A small CTC audio transcriber, trained from scratch: arch quartznet, widths [192, 288, 432].
Rows from block 10, named by matrix and row number. Each number is 128 + 32 x the weight over the matrix's rms, rounded and kept within 0 to 255. All counts start at 0. Numbers have three digits each.
# fc2: squeeze-excite expand (model.blocks.10.se.fc2.weight, 288x36), inputs 0-35
fc2.114:077149128198124147199162119058099136114131091130155047149163183132149123093162160157162139140104113080128114
fc2.115:104109099146087132093100133138112104090156054157159201144138095129189092132154144082124129127100121121110171
fc2.116:072109153102092139126097128063165036139104158151174148057167121090143100145133133093067118128123128092149121
fc2.117:095140095123138154128199125114134152122211175138192137188144144109107107133100082150112147142142108193173151
fc2.118:096086115083091135085150136172142092120132102165104126140123131116161150128142120120159120112124107100095079
fc2.119:096126039157168108167146136164181255047167113196109075113039150130055025189176068113063107113122192092183105
fc2.120:148186114178094031170225129039100131189118099137150101151089146113107141086132137138101016167103198104086190
fc2.121:076098120155158158118128120077142123123110113131122133139109121144167130089119117141109134127158094102122114
fc2.122:193108090107085138137143126242113112100108173065101106176167067059100148098073194143138200106133051214135173
fc2.123:000128173107112156104123110141152047150071145076063097150059094186065202126120052136126101126127060023144125
fc2.124:116122161148165069197131121080071187163162134123085114119092160150130144124142160112106102085156128143132109
fc2.125:127151102141128162155078121098115103138115145149144127172133156127137153150118105110119149155129120098132115
fc2.126:133114160127116111170145134153170121118135157165091162176142121125136168174140095088153067071182152160171106
fc2.127:165124070162139091105148122099120120129170111124132121138078133153108184135128067170120152146093158154085139
fc2.128:160141129147137139095152131152144115141132147107091105104138115116129126156168159158140118168160088125126157
fc2.129:144057075133127101128093140092114167108144178079151082121123163102067176139152126082152132168176091097183160
fc2.130:095121111094145124122150128120139148140159127129126124118103159098114147099133110139111138108137146098148064
fc2.131:149152127162121136106109136179145125148109133155112122159163117117100175102173128122119135152107123153104076
fc2.132:131159141144141072119177124117097183125180156138145077162118095103142132127078158141108094102125088195130160
fc2.133:129099133166122103140132133101109155142127139113133124097083126112095105122166130088115140118126121177126132
fc2.134:176065106100097139191110148152143124121104136118120105073181074126130069131140129165152152205129048105196150
fc2.135:097091138160119147078063141137136114161079177071112123095108138082160183128106139115107152130121177176080146
fc2.136:250106096084169096147116146094136170120153117126042102082135190069089068134156104105131102136112164071122173
fc2.137:102131163140165157084099139134072105166092129145142143135153120191101178125151179105142135169140081088082128
fc2.138:117097145124132097124155130147116133139112142125154143135060141100122135110140137093100118110129176156133141
fc2.139:125126103160066174106159123143139102105136126107138136105128202078138126113184159085157181086126189171160111
fc2.140:142124125109110128123103126136117112133105113114094108156119093121161164147122121123134147093144147113137093
fc2.141:131132132127129090110115128121115137136170163110154143131103140119112162135130121101137104103133134149113128
fc2.142:116125182098207173130150118113103141111123147146110122186156174116093193168150069150113140130145161123150135
fc2.143:106183159086164189127150119116160161178164157135147109153063224136110127093082168094139094157111137126118161
fc2.144:115113069129101127112129127114118197150139091103134133138109147099078161106144125139135104097118172106085116
fc2.145:123156191121101151133106133154150095105140088138133158134138130168113145081090126123191103148123128110150121
fc2.146:155124147140137122158128142134093129133102139122101115120112140092077079131128118123117176118127110166155105
fc2.147:107164174071108173168102143059127039127071084148161081140119126145185153191074128119117154167120105089123094
fc2.148:145150147129139134198079139163147137153133124108158091154087117126148153123129150129167123144120110139094088
fc2.149:175106091115196162088146123086128124129125155112116170100149196176187159105143124109157184157102152161085230
fc2.150:127101117113143155094151126149126104108124137119119151162123150155147125151149154137104151129130118142141128
fc2.151:097100169143122104104116132070088141128077129114166088187073143090130155152172061156109160204147073113207136
fc2.152:118072126098144088084089145068110167087121189153154140145117181137096145134134023080086170173115120073166128
fc2.153:150129150079148183158087122131100071178155120158164179115141154123101155125125135120145128125149135132146173
fc2.154:082186176196193042143132125143075135120098130084093083166112129168100167108125081157104101167170119110113152
fc2.155:084169168161054140118139137079060091154173150032222114157147087197080134067079140123144090139136133092072086
fc2.156:170158083094139130188169131159131108135131171146106127097118120077117091138171126152096147119138157145106195
fc2.157:140089191098147147107103130143128148086096181138098150155080114102126135130112093117141110149111132162130106
fc2.158:121099166106102175094161132085144094113098109121120140121087143124162096136118145090106152111098142120141145
fc2.159:128151074125145148056094138182087133101115144127043089082128145077102092101141124156173159142128120060095135
fc2.160:134103152138137140094093130094096169120147127122109151103150121128123138089133137151158101091130145118095135
fc2.161:107167124120126172117160131136078107103169109133194130120098103106120176145122145138117098103136146133144134
fc2.162:158109162081147083106137139221172110101080154128124131109184105175144140194144126141112156133098155104086098
fc2.163:110126111058087207134119145124144052168146175126150133171148077124132158145079157154135169098128113138131153
fc2.164:126112160089102131173168128116155116121129126173179108090105097064128145133115171135122150120118084109122133
fc2.165:089138073021200225156144144167078207087204141152097112109123194138072149113074080099158128097157117031164141
fc2.166:160158065145165141112143127167114180152130122136107122150117121165133121118148140080102119127111128155097120
fc2.167:128104134169065106117122107123114139128121134114126175094143168116117129113151151132093108095107128127085143
fc2.168:145129142132120161158120133092128112148134092132111111157098160160162190122179092088102137120079161148190131
fc2.169:100135119095206122110162124142140133159094167096118149135123185130109142136102113147137161163129186101104136
fc2.170:145060118074089096151095120118148069124074154135140074130113162134175165182158143103148120206118073083173146
fc2.171:046180146111127133139155129103135159124067090094117112052124155110062138147155122141149110162140072131142042
fc2.172:115148134137169138119106124148117103133134128118144102144120166122114113097130139131150143205134121138157153
fc2.173:124112089173144127125109126123143158171100159128169147125158122097132168114141132141148124143120153166117125
fc2.174:111140152140131147123184126111176128109127115181162146115124132143118103135111156136107085089111120161149149
fc2.175:132081112120094133131110133190090134105143139096131148143120145119170145187158111128109152116113126116129153
fc2.176:118167143126130122166175121152168089161128144114163147154170101099160117105121153158106112090148131183079136
fc2.177:061171124056122079222124126046057141089146090188255093147064053141068105138061073122096084229136091072090164
fc2.178:133116156114185145105137133086091111086135151112115101202093122118150200125070117121082156098157142107179062
fc2.179:111131130104133123129169133162126154142114046091084121162105151089084161172138154111110119101139092048139107
fc2.180:198179157144152127117126135121150133140128130090073175137194196183103098181091145145144122124126113190132097
fc2.181:113065098130110148128108115100132113159111138097124130100121141102134181117136143129108129081115146151134121
fc2.182:090128105032075144130120129103097149140082145173109108151137192139208165150153115115135169134118147021122088
fc2.183:127101109117113138117114125106128143104138147125123113120123107134157129120134120151144110115146139099138119
fc2.184:101140102142142089147149119108149127125125151145124130140112102163106112127114158101146095157130140114107126
fc2.185:095157135133107132140114120118121100126105097139127151122117129150117106129105169089120125164110108155108113
fc2.186:119113148072161162146134145139161138126111157123143105087093153091194143154094084112168144135135127117186157
fc2.187:143130096127152173109184135048113157109129138153125152162104178174129114127088073127138139161144194122169121
fc2.188:142113198054083144098143127123118116131121069054141112173126124131100150144135107109127162142104158086112126
fc2.189:076164103255211046074229119074091190077143192135079137180108201134150168133048042142116092186163153175138123
fc2.190:145143132125182097125158116129099137133181137127117148152121146075141133105139119101127148152142114161117172
fc2.191:131128130171123099115155135160149129118100144142078145142137140132125146195161115061142138093131128136139140
fc2.192:134162136154131148157148147162145113085147110116114166117136121102146134128156131137117140149112160119148074
fc2.193:138132186146135116088135143067121041159094132113144072085079102120191112144117091123065090141134147129122145
fc2.194:105128148099150120123149135143123114118079113142110087175102090147121141155156149144133093163129154127113139
fc2.195:138177140144172101143163106140141149143165151187176124166112106150131095092113148133114096120107101173129168
fc2.196:125171134137097111068100131099055079120088099157154104104169123148130201116164107130134131109113114143114108
fc2.197:095155094127089132101113126143126139188142120121138114130142116187097131091114145102129086106136081148131141
fc2.198:172083100110115112123082129103181183129155135163134100121014112116051079151156077120072135064129145128125110
fc2.199:126159125126110113136164130133147132144115142138126138154091118112123121155104039095072085152130131135152161
fc2.200:107164134177255084187129134162088146096046096104064111139098120194127102179159192093161117125119113070095080
fc2.201:102127090150075159056139119068109120153165212063100146045149139162142142076119178167152083094143122168140105
fc2.202:137095156131126126155087120148121150161120110127071112132072107090088132176139117107148164115109130122138135
fc2.203:154077125113085068138166127064148086154145175117172116110169167186155196185087071168093142140137124169154177
fc2.204:137100122111143113127163149176119152128204164125125155125114150150132085142136119139132100152102157112113100
fc2.205:188157125126121104129109143136100154117121151107131167078096076110142100106188146144140101199134096188113089
fc2.206:140149149114143131124132142168137091120138141145164155155126156122133137130110132120123133128123118152172176
fc2.207:170148177165124099110116131121118081064103136102110113158113148097158166106161160108115155194106164133114136
fc2.208:125141194134137176151131128073201136135137133154125144186150085140137105085164121147150123125117120113151115
fc2.209:064117090125169131111135141109124133133117137074150117117133093110154145156128148124106139128106132132154106
fc2.210:113100164156136150058098132120148110164124133126156160138136138135166197142166128112172161111132149159130187
fc2.211:162134098126130127149165137157085160116145059090107080132158138151115163135118106167142153087130086091135098
fc2.212:139168167168160098153169136180095171118116118062165117170134117157134119133109146125078099136145127138149126
fc2.213:110025133073124174170058152114108197140102116093041089153140116181080198199203049165162216065116097000204147
fc2.214:125109092097122128107149121125124164132126155121085104109120130108106143110135120112136123115131115137114142
fc2.215:116138123125100149126117121124130150115136163153090139116129165122160152170085147136101112164105127148146144
fc2.216:124181102080151143145216132116158151104151097145160141180141126109136120095107080127091096121126144138149115
fc2.217:067146154166120068119171127122129092165069154108078091169132139147133121144088126121143147205110126164132093
fc2.218:133121096124167115117115129133120107119119141166121163168143145132145099134149145141135104112146135118122151
fc2.219:093131171140125087109162104140118111163122188112184125177099144110122164091072164110104124200124151125119121
fc2.220:174156141042170163255095119117145140159080104154103132115125100113169208186094190149131140105147146039156124
fc2.221:117092126118143146114120123192115131167118138127183138142170109147127185129148134120153146132139146066086141
fc2.222:182147153121125142108109108177096137126148115096128127134163131088125183119141165143159163139119123167119152
fc2.223:163115081116127074123157124132100116108136168141116137115152129117140104104158105127074099117110103135126122
fc2.224:159130081106119158115120134099092124157162139142111084120117129135133137150084163134140106155115154161123106
fc2.225:165165137112149144139137132159108084153144142111129064138114184100140094147142140132078115163170116124147155
fc2.226:096175146115124122136198137129111155120235105183185190157136117154130061036086155133113118180162140170050129
fc2.227:109128096123117121122142125129116158103129100142119127102138144070097138128157118117115115146130119163118133
fc2.228:161111157090184190122113125124097130093115142167102141102100164168122140102177144104104160145120148111154123
fc2.229:213114099098162122113108136134127138090126103177126103141122105205093136147204143094093121105137124132141154
fc2.230:125185142108122136171074130076143149117083096102157145138156166113136144163136107136118131098131131095128095
fc2.231:155094060246089104035183127081055142121233243162116139099073137026044081100173094081172132078158120217135171
fc2.232:123118091120150127149138123111155097083111116143136105158088085146108130168088064110164082115128137066138087
fc2.233:118084144133167120170076122183142179111127131112066100136157103097114165169168101170132130082158166056099063
fc2.234:202132111135148129222119131246130196143092090069072150132173140090111163203110188166199106085095078080177094
fc2.235:146094139134124109127111128143130135152153119160083143179137094105138107119150117128119122120124134164108125
fc2.236:113114124145186158151147127164117139144153152161126129119136137148152205143087178099118131111114142136170145
fc2.237:161164137130129099177119125118109137100150122145134116124116135124131091136142118162145150126125110137137124
fc2.238:153178080192148114125124124032106161124112139172143181083075138164128073078136164113096076144114107188176161
fc2.239:098164157120128111154102129107130161132087130143187110130090135135108077159107126103114115137136139061179180
fc2.240:169085144139138154092134118149158079093134165098034103099208200013118115107136220046137114143085068158151174
fc2.241:128170124150124125131167123107125166075159128140116117153145133188117100127158062130099170123125171149104185
fc2.242:123100153079131128148099125175106135136116130182128117145178082119095186185117092149125142143142085133129126
fc2.243:086124129091145110127126127044100157096103134106102110134092154172154147143123133135097119153111152112120148
fc2.244:149070118078154132112154119154090125156063132091136158127092098164121159134155185081099094130151109139052174
fc2.245:101138135106136102128117120113151117126107122122097110120103110104152128124097140121120105102110111148132102
fc2.246:177112123132165131100118118176133129077081102141063128105117178075099112148178129135090131105129090121101091
fc2.247:067172154090145133161164125151093111104076097114126117142128145086147087106122166143132132164113132084122091
fc2.248:205108106107081123102054132210160085165123146050007110118224120100129153092143122141144088082081065179120140
fc2.249:140130107141140159104120135141129134151116132115117123134129123163125123131104088122136173120107118127095164
fc2.250:109131124117163102142140125153144138123126183115095136174142137196112195115188140131159175117129105129104129
fc2.251:130051116097177207158038122174116176106121098136079132064153083085102140169161169085152220165137194006106110
fc2.252:093098133112123123137122113140148133098142134166149152120111098126138127170128087072175132101131171113135118
fc2.253:082115153125083107162093116100129057176104179140166176095108082151115148107172151150113166139131155177114134
fc2.254:134146129186157124104137119089107148109159129090126128104127128101127149103105101119153137121108143155133149
fc2.255:118103106097170124124097123111090125146115129125166152153163086112126107119102114147119107128142150092101127
fc2.256:149116101122136142142137138148149127121127078100109146102136133137105098099161096140131127114142118112103132
fc2.257:079070144076109135077146127112092066120144082127104147170171063151181183134092112087178179140139127127064094
fc2.258:098146146083130083129135112148120118114146144095156114115130160228109145160108096156116102153125097120116132
fc2.259:088130000051127139096123128184140186202083062069089067088154200161121132114195154088150172110139072085204120
fc2.260:162073115131134113129148131133113167109126119120134112159113142077079156141131140144076153132143141157106162
fc2.261:119133117109122123125118133189114099130115180122128163173156101107123181117115128110121136150119108142123141
fc2.262:100194126080137126159081130131115081148126119134160136141126118167163116154113154140172110117145153147072129
fc2.263:186144130137167122158169131141128167097106114128153088113148149158096114188179164133159143165120101105132094