{
  "arch": "quartznet",
  "gain_aug_db": 10,
  "time_shift_ms": 50,
  "hop_length": 160,
  "input": "log_mel",
  "win_length": 512,
  "tokenizer": "char",
  "widths": [192, 288, 432],
  "lr": 0.012,
  "adamw_lr_other_params": 0.0025,
  "batch_size": 64
}
Rows from block 5 of a small CTC audio transcriber, named by matrix and row number. Rows with one number belong to one channel. Each number is 500 + 50 x the weight over its row's rms, rounded and kept within 0 to 999. All counts start at 0. Numbers have three digits each.
After each channel's rows are labels from the 100 clips, of 14976, where the channel reaches its highest value: "responds to" is what is common among them. Only what is clearly more common there than usual is listed. The data: read English sentences (LibriTTS-R).
# convs1: first pointwise conv (model.blocks.5.convs.1.weight, 192x192x1), inputs 0-95
# convs3: second pointwise conv (model.blocks.5.convs.3.weight, 192x192x1, transposed), outputs 0-95

convs1.50:576586555491432455569549478513465489398494497481524483477506515549542524541481559527479565593533467516500456420515517561554504605540550520503435530496446496441429502480588486509415502414564531552557608498505458506439554556502511530490527483602480474518492637562423435508505509449530452472
convs3.50:546533467484520414469486472472475534576518536491348467449485494458365529505463431462522477479379486481518560571496460512503465429532527590447413510398502427462451476472484518501525554553515444478498383481594443558541497507502458537522509411447455434547566421541562528455496519412456479488
responds to: voice: male

convs1.172:456484531498463461441497495477457593770510518478540485432571513514529528468494466462523493437481605496592567445465546399569459474518517568587474463517380459570485544484484505518551497496437481501508593554506406503544475568528483527559490457499559434538442470567423521532439385403553505553
convs3.172:443515472397537354482551486509461596417560566480491533448505542421543403554510419517456563503492441451496437539580531600476461482510503510541573486481480462402554525518549517398523527480503507503523538447558430570504456571493499406525439589433479523477519490515595488517484527444456497533
responds to: voice: male

convs1.184:513506391517554479497518480439472395500526587473424489525485462509514497540545483524482482411566456455535528566552445484526487440498466482609522442508533501509422524483550550566541467459474529500538506443464585429556555491471436608535455509520589531467420436425464518444548431452451555434
convs3.184:500406528458500511514554540425443463458447495456487431489505470426513455552570519440572503482479485481521494576506542595414539519477489524354461502501476476536484488531541426417495563522509506441442496480602544459488462465507439460523484402449564471541436492522472458487620492473399534400
responds to: voice: male

convs1.164:542613543648498448525540497476520575380509418564467588519398406471488437467513517455464605550505541445490523454486550446515570469489510511566510518528556614548434512533389487460494492591543497542463460460542507510551531567551498494411472467501483524513512498559549533475451525511365480428
convs3.164:422578506518456413420483574469565461488497517595550463555483571494494431474509521518555560584471549534538593398481475545411544570464510537521484603488609587446478515568468541445517478533499537470422518578513518566447474568537501400490501543528549474491587569510506522511403487570487495476
responds to: voice: female

convs1.128:497581582483504451541536447518449385467446558551474466571476466512491471424459502500391518472559494436517386550591452511439461547517438478513545497536463566515468493521541480468499529468547619482471507493514660441584494554516488593504530522521423560465458606482501489530455553530482452513
convs3.128:554483440474527441530491403453541487481475585539534569448507529467513520440569533457530479482576444405510530515546522459455542558447497491478513559538523521526473466459561503470489441480492445635508500587470648523559524497466500531516407515511462513450478617526533538514498549503467573515
responds to: voice: female

convs1.163:470397474558426438505510491537602480496532489514449468504517538463487436495493457516505508572472458459476536479493577477518569559475513495466438627479490504509561562548515519530574569546534447470576519462450377455484514560482520582579577516541472503426541560522481441509501385521543517396
convs3.163:467441584398553458542424539520484442453575504450528557522551470576504458465448539426473488531446421489477448525551508516479516369499552529574485485461531410545497596555540457498424536450596533580543548572459451549455483539552517554570484511435470483450533557485554441501497467478592473418
responds to: voice: male

convs1.18:500550497528509440454460496556472433519543497547462525525483459453529494512469513430519507483496445480452541442380508488387441540437605534637487459500545520617442526455518545496502572450581479630446588474487514511484553552528451432541502540555507469530447484504626430624451487407447452567
convs3.18:426568513481492487542416530426460533456546461565526526482546567469454535412427531483518493532544445650534490527428571616550491469477533553574535486530544463548499469534568566456427551524517496517514536423482521618578550517502499437529502483518460490533483428547429453639542479532522477398
responds to: voice: female

convs1.42:518456510469495429515482582489516530572558544472499500538625472511501407467549463594511553453513483505442418461437493489480472580545488511503538511568519495594538342452449516510476445409535502538516505452494495528502486474545529440501481608438490461541558553445552568555456435516460527500
convs3.42:477450464506532491503486469563422421541501472523497473480537551513437458518509522542584502414510523514583444495510500535555494565518451464461476588465598515493575530514485495521465523516436484493434524579420547524337557450504517583524463576547549544508484486479461398487498412477498559445
responds to: voice: male

convs1.43:480538492472514427503483500501604455568506519542503397384465443413480458471433539508441427547561478519461454503479345573551547524568469583530584509528508515544584448539545478406562534513487611412519477432506532536509628503508521526611548639518482508464518499484507416493500448468520503498
convs3.43:500501502521454457505498587520443414578524534481464579429487526538500480483563517475539547484454587490543567478541396438531567520442604507502530536449492530507493568436566541503439579466498434479552513422436510465469501457447457604521509450447419489517494502460516400466463514461518516593
responds to: voice: male

convs1.5:531492555418443447508424479434484541532517479472399481475470443498464512464413528543466514487609499452520451520602548480543451506538521433509537475429496503535506432479481476489446562512532528535523514449514490474413512517477498627440525421562295438455486480499519501510481478530501464498
convs3.5:555470513504510492514442566444522552445518495560571535497473558449511475511532574372545508442621510418486520472507486434499514529395536506513463600559531555524443488383574447493464552469527487502466553474458520440449486452446449541522454510496545494505444501557442451527493475486564573451
responds to: voice: female

convs1.62:417453550491501552536601495487556504514495514492494516604474428472527536433464517520486443480550480533385433539549526593450398444380484469444484601485458484488479479547444469531455455475467448500440443559576503417475529452524472521509510487486459437528512604567507506434473392511516473497
convs3.62:498458545559457418523492504466405410513560531463384548433518522487499446526537506544480635468464571476542490559593432443488456445636513491462514499453484541549417577531531519578505554556475473476449513513490524551556476564548546441568482478478506569455473539595580517504499503494481469506
responds to: voice: female

convs1.131:504594534494502517527525529496547481544434505452434547481494503516501508606579577483566473422467577455416520485422507373543532490459568572494560486500491508474438505488521511601443486608546556485479533437464484466539472603440449575487527480564484522454504538446472400489523456453537494540
convs3.131:483482493569520427561487522381492540593502483504445564529429492542567587503408616523446582541447432509530564464501439462516512501398435493557450449495498517566489487554531547518499553572588496599474431577557611578507570490501471467431555473553478528409459518565515388435499449539438440502
responds to: voice: female

convs1.162:508557528407511610415522502426506525395543463480561496475461469590573494504463543503501516457487548457476515525514467400457588492536494503496449559440564468448481492476550483498560469484478539542458450460584450414481451507426511437509457504544559502487625542465522455455466541579488456467
convs3.162:504432544549486418468566503481536536552589502557412546528541456536530542551576387522587584449509517415510465457412501472497547494412606455438506455526561485541510449475487484578454413572521439463490437494608518497471405548523593461506503580507420499544526522351469537456451447442495461524
responds to: voice: female

convs1.169:203493534454495469462487539492501477477467521484555418495492505496499480484489475453515545509477480527487484462495533547497500491521538512455430509553570520535520474506537459492505496441454546359504479516476512504540534456571568534545409492519533554494473503505506426492475479619453630532
convs3.169:598559493448511507494457530499476466524504430525439536543485533457536584432436472485481513493440545555542474478470538297530561440449502498494523529492461560509566530492550480462531562523458448618547514498500500506518524488487590439484584539481434494555409444486503461533503489561582432541
responds to: voice: male