From a checkpoint of a small CTC audio transcriber.
Training: muon at rate 0.012, 2600 steps, batches of 64.
Data: trained on read English sentences (LibriTTS-R), 10.6 epochs.
Rows from block 7 of a small CTC audio transcriber, named by matrix and row number. Rows with one number belong to one channel. Each number is 128 + 32 x the weight over its row's rms, rounded and kept within 0 to 255. All counts start at 0. Numbers have three digits each. After the name is the row's rms in percent of the matrix's.
After each channel's rows are labels from the 100 clips, of 14976, where the channel reaches its highest value: "responds to" is what is common among them; "loudest band" is the band of the loudest frequency at the time of the peak. Only what is clearly more common there than usual is listed. The data: read English sentences (LibriTTS-R). In brackets: how many of the 100, against the usual share in percent.
# convs1: first pointwise conv (model.blocks.7.convs.1.weight, 288x288x1), inputs 0-95
# convs3: second pointwise conv (model.blocks.7.convs.3.weight, 288x288x1, transposed), outputs 0-95

convs1.180 104:087119140080121124117076149157119116167184136105134141123086105097117059142149090144051128153105107246090107118075169108106117098150141174150145092143083091172152149159074141150181089140102131119107141119113152150144073112103146151068151105194133135129136150097124054158119137089139129172
convs3.180 104:097131148111126147151106148106130169126190151186141143182124154175120117187056154172120094139106119119154159141108134110150157144131139138120173157120102147187156142146152102112194114138163164145108132104121081126135158063144149089114172125183090117107161191119135176075139088116103058202
responds to: voice: female (87 vs 52.3)
loudest band: 250 to 500 Hz (35 vs 11.4)

convs1.44 104:178129097137132152146128127145121111097131181128125118161152112158154201050109111145139119119113093125110096111105127153090101162125130124143065128126116120147094124166130097068158186105127137128143097131115082142161098126138140133129137100141153074141149156118146085125126239151143086122
convs3.44 105:103184133128139195121130102144117169151190083142168116111172151060135137164137109081168162064159089142109110097107140137180142142062091181119100089111114141161018134081163092226188132160100108162100082139095178122125126203137130156125149104094127163190130110151111122125162133110160151142
responds to: voice: male (78 vs 47.7)
loudest band: 250 to 500 Hz (34 vs 11.4)

convs1.278 102:080120091124146129151129135166066169164084133095078163116138148087136071166193086133174093144115094169134157078139140171135108082097177155144121185142137155143123115121148100123119189139090108112152197131100109099172104081129114123168175053130098159110072158174094172139123124132104132121
convs3.278 105:107146104080131083132110134140107165113160163115153195097138144140099093090181108078110184064066130082133171150108157063085085087141161121206105112095152110122166125188184138135125100115184132127130160185113124166181154104115091177088131154147164120152152070179128179120139173105154135067
responds to: voice: male (83 vs 47.7)
loudest band: 250 to 500 Hz (61 vs 11.4)

convs1.89 104:122141146095154091138130145166128139141107127134127127163133138125100128098169064130191193141137112144151128056102105116146083173080062106091122106117089139152134146074186134091153162122046137174139125067133134119151140087113156103000128141201119140118106146114125114142106094148143116130
convs3.89 118:188092119148124163126127087117101116161104097116138107108132082191112091057118116094166104155143061150179164078096152120096155139170147155102136116114074107108137137114138112101173113126145141091085123064121164135122062106170165107129122128126081119126151126078095035126139056169121181108
responds to: voice: female (95 vs 52.3)
loudest band: 250 to 500 Hz (37 vs 11.4)

convs1.142 095:111102170152141167117074116139167161123109132090152159118111185145052134128079111110165142127038134148112103182163147141103175117180148152156135101116142110120146167083059124095142139114147120141124056085104098147140113077120121091161133161163236167114159145144124195098127131111166112184
convs3.142 096:161144133143119114192159153151122131144100176093161137162159162170097115142158129106131095131175155138126116119064153170157136114132142145129183151142160078158051152053154064168169114152097157156089071119102122110160087150151115141155191108143190135123153204060107017175111172114166122120
responds to: voice: female (82 vs 52.3)
loudest band: 500 to 1000 Hz (25 vs 6.7)

convs1.161 109:118100101141137130174158100124107090124139170165053145145107106152116085168113144127125129161119102088131146063082169133128124133216103163130187153149183162069083127048126103123138115109109161115108103108095106152184160176142091161150187090111098148157069182125121155067102139101143167158
convs3.161 096:101145124131130116135080115116169117149106129140088143129136168095107132175122124126093158091080167073126167163126161131143097155119089138136089144053104140125133097132131104147049131151132132137139068096147041110121140179148086156126187173179121077101113115064116124174103164133142146138
responds to: voice: female (82 vs 52.3)
loudest band: 500 to 1000 Hz (31 vs 6.7)

convs1.103 091:073107098114114174075170161168148145140148129158078140049090175135138153078144144087142112122093093188192168161127108074136143101163079180183140126151131130108166112106119077104078104124191135110185125155118115139124140173098130110066094091103116118128092120106159070107107102122168143160
convs3.103 098:157175092100127043188120091102122134194111135131144089057151129090123071119147106045138135098086139136122126154086111160139100130118095064133104110130120142127108135122100085097172097070116077070097144134138100121193108107132147084073074127147102133127103127112129114129149101118174192109
responds to: voice: female (85 vs 52.3)
loudest band: 250 to 500 Hz (43 vs 11.4)

convs1.82 102:115134145117135124185138101144121134100156132155176118129112162148169151114142117158207136113134135124122089104080069120132119171178148134061102139120088148030128104075181107060135205140100111142108136049091142108166123116125141073186139155128128156100160164131098172114107141138077118102
convs3.82 109:153111134153110125121094126086123090140091115129038099115121115064155221142110128086160190111142105174188159087089142136128124088195055125133107079123129112181126075127130086140082136135080127084098162170109129141111136106136139141188072157248117137133044080133069092114111083112135123086
responds to: voice: female (81 vs 52.3)
loudest band: 500 to 1000 Hz (27 vs 6.7)

convs1.86 103:134121152139125073113144098065163098163148087163167123093084143151142203118143093105150135107089074136107172077129177155139068000152156093130129124139135130207050174103101098145171120130131137117049130114121097103168130144124153096128137113187196119097185138170133150141132094148164150136
convs3.86 105:162086124155081069144119141178110111163088088109132144147187101178107112118141128090166138171140113101090160136167082117092142174103143103142179118142171102123105079097167098143127120071124143101209106178141137118146105102131139196170194125135068144117179085123158178101185126109123137231
responds to: voice: female (87 vs 52.3)
loudest band: 500 to 1000 Hz (25 vs 6.7)

convs1.225 097:123131122105095126126107114134140151094159085136126156182180115125133160124072129171110144111093153103125142135071122086108149112121121143145064128099121116108108135118163116162168145141174247114100140148109112083105104116119115169066140136146135142096117157141165160147137155190131156112
convs3.225 102:121122149138205157159127162168168148120145109110091099123168135134166131119112102170096143133113067128136131158183171150165078146110172127138166184185144166084128063154176133086166110148135111099126168144123066095122195153077098146158115104164191078162227191135108161147132116193097079181
responds to: voice: female (97 vs 52.3)
loudest band: 250 to 500 Hz (45 vs 11.4)

convs1.7 096:127146111162147127102059118092117145142103128118102121156112113103154106097094126197190116137083127120141171104131169119139143202156163128112170171162150142166158131116094174138160137190084067138099133041120170180147147105110136132183137094094126142170150083139181134063121153201177156142
convs3.7 105:134149143156168120104124126140156135162133148120103125099124122131128094111142120158131154165130095141092085125173175174155159152206120139176122201053128135168145138095114112105100151136189161111093115143176149115120106174054149183099205124090126107087068151133127206147159121160123139144
responds to: the word "was" (37 vs 15.5)
loudest band: 4000 to 8000 Hz (42 vs 5.2)

convs1.74 102:107165132063130155194166160123088156095117089121106147144002109119122113124094111115069139117089133121150146097151170120163107052132151129085162121089139177185149110125081123080092090138095165123215127147133111095112152149154130127099104140134105142140100187073145098160141213106162140080
convs3.74 112:057074132096143099145186115174119157117173137121192145148092168141134134102127129182118127138120122123132182135122106151059152113175048081175128127093147145156162159101118115121084138070064127100119130149133144063154153110132129140107120151132180044142131102113126138134152115158087107139
responds to: voice: male (73 vs 47.7)
loudest band: 2000 to 4000 Hz (36 vs 2.4)

convs1.236 106:120063165189154174091067119145114128165100146086084139201130145139136105155155183081074114133144110162160132143136128126074107100095097074143088128154146107131150154184123127131099218163184091131126139104120046138103107168128091112126128106072153113140119149162112136141149091106098110127
convs3.236 109:155173111120139145098166106179133153137135165146153123041164167192130141123062102110156116141128109138099127119159157147168139056121143194156182126085101165107131109103145172164155150143016102132126153098054106081170143096141086146108101164173120158125182135091121094153156098120147137153
responds to: voice: male (88 vs 47.7); the word "you" (38 vs 14.4)
loudest band: 250 to 500 Hz (31 vs 11.4)

convs1.265 103:135122108081084122101135128130108153126169103136103088118022154103094148095174115152191107102151121170104117131145117134129106164124136173120167130115105105084141121081092140111189082123087102069154147176129120130163101081061131084158134121203141098144217122129168170104121114097104123147
convs3.265 115:125114104145160138160115108097111119150122132155127095122058078126126101083114142130168106148148080106157088232118104087064142078082079120148141184096160121152159133062120171133147150118101177107087158088128118120151112167101151098108184090090078130150131131185148133106099103120149120102
responds to: voice: female (100 vs 52.3)
loudest band: 4000 to 8000 Hz (93 vs 5.2)

convs1.3 103:130127120120117103114149125146103081136089100118112103238163163203122109108128098106143126087131095105132142150126209127109145168111125063088133072102078136112151105130162174127139056160110114117118079125178133148077145087140103155132092109127128139107240157149151124112139215128123119136
convs3.3 095:072103176103113113128180166088153112150150174122166172135132126109160092096131107164155084106140112064144159168149065108060114131222094099138118105092072162106108078157118133135147125129106103075162131070153041087157141180187113130110073140128105159152095080156152143154156096093094079152
responds to: voice: female (82 vs 52.3)
loudest band: 4000 to 8000 Hz (30 vs 5.2)

convs1.14 097:102101122144074125103112119188152121142171135073129187139183125087096078172142124132158108139137162154166079132141182146068144175143144119066139113142120090109087154116188128146112139150116136146145189117209102160133100151150100101141141140169117146136170144151120109102128140130067090173
convs3.14 095:138174130124099152148119131134185106037125157130095095087113133125154120122169103132158163117155176084100164145134155118116150160090163104160112133089144152147131061080100087087176179121121147110124139120126132102147096193090134128167131127118146149170113134188137122126127163140125126070
responds to: voice: female (86 vs 52.3)
loudest band: 500 to 1000 Hz (39 vs 6.7)

convs1.192 101:127130101112117119160172126071147117171118118112108093124091141135153063172118122170139150141166116134139132120138160111144164065189196129159143152123166121115112077162093099120171075130089135139160111144154096143112125122143161098138083143114148173037098174111106117122167136115170165086
convs3.192 111:130115145123108197101145087154112109145171080139165148075127143179140123142141110137141155121173125124154095113110128127128112158151156092205160108108153121115146101146204114112183177167124131074118112155126130111131167075174091065130128174154148139119118138145151088138113147120149143106
responds to: voice: male (83 vs 47.7)
loudest band: 250 to 500 Hz (43 vs 11.4)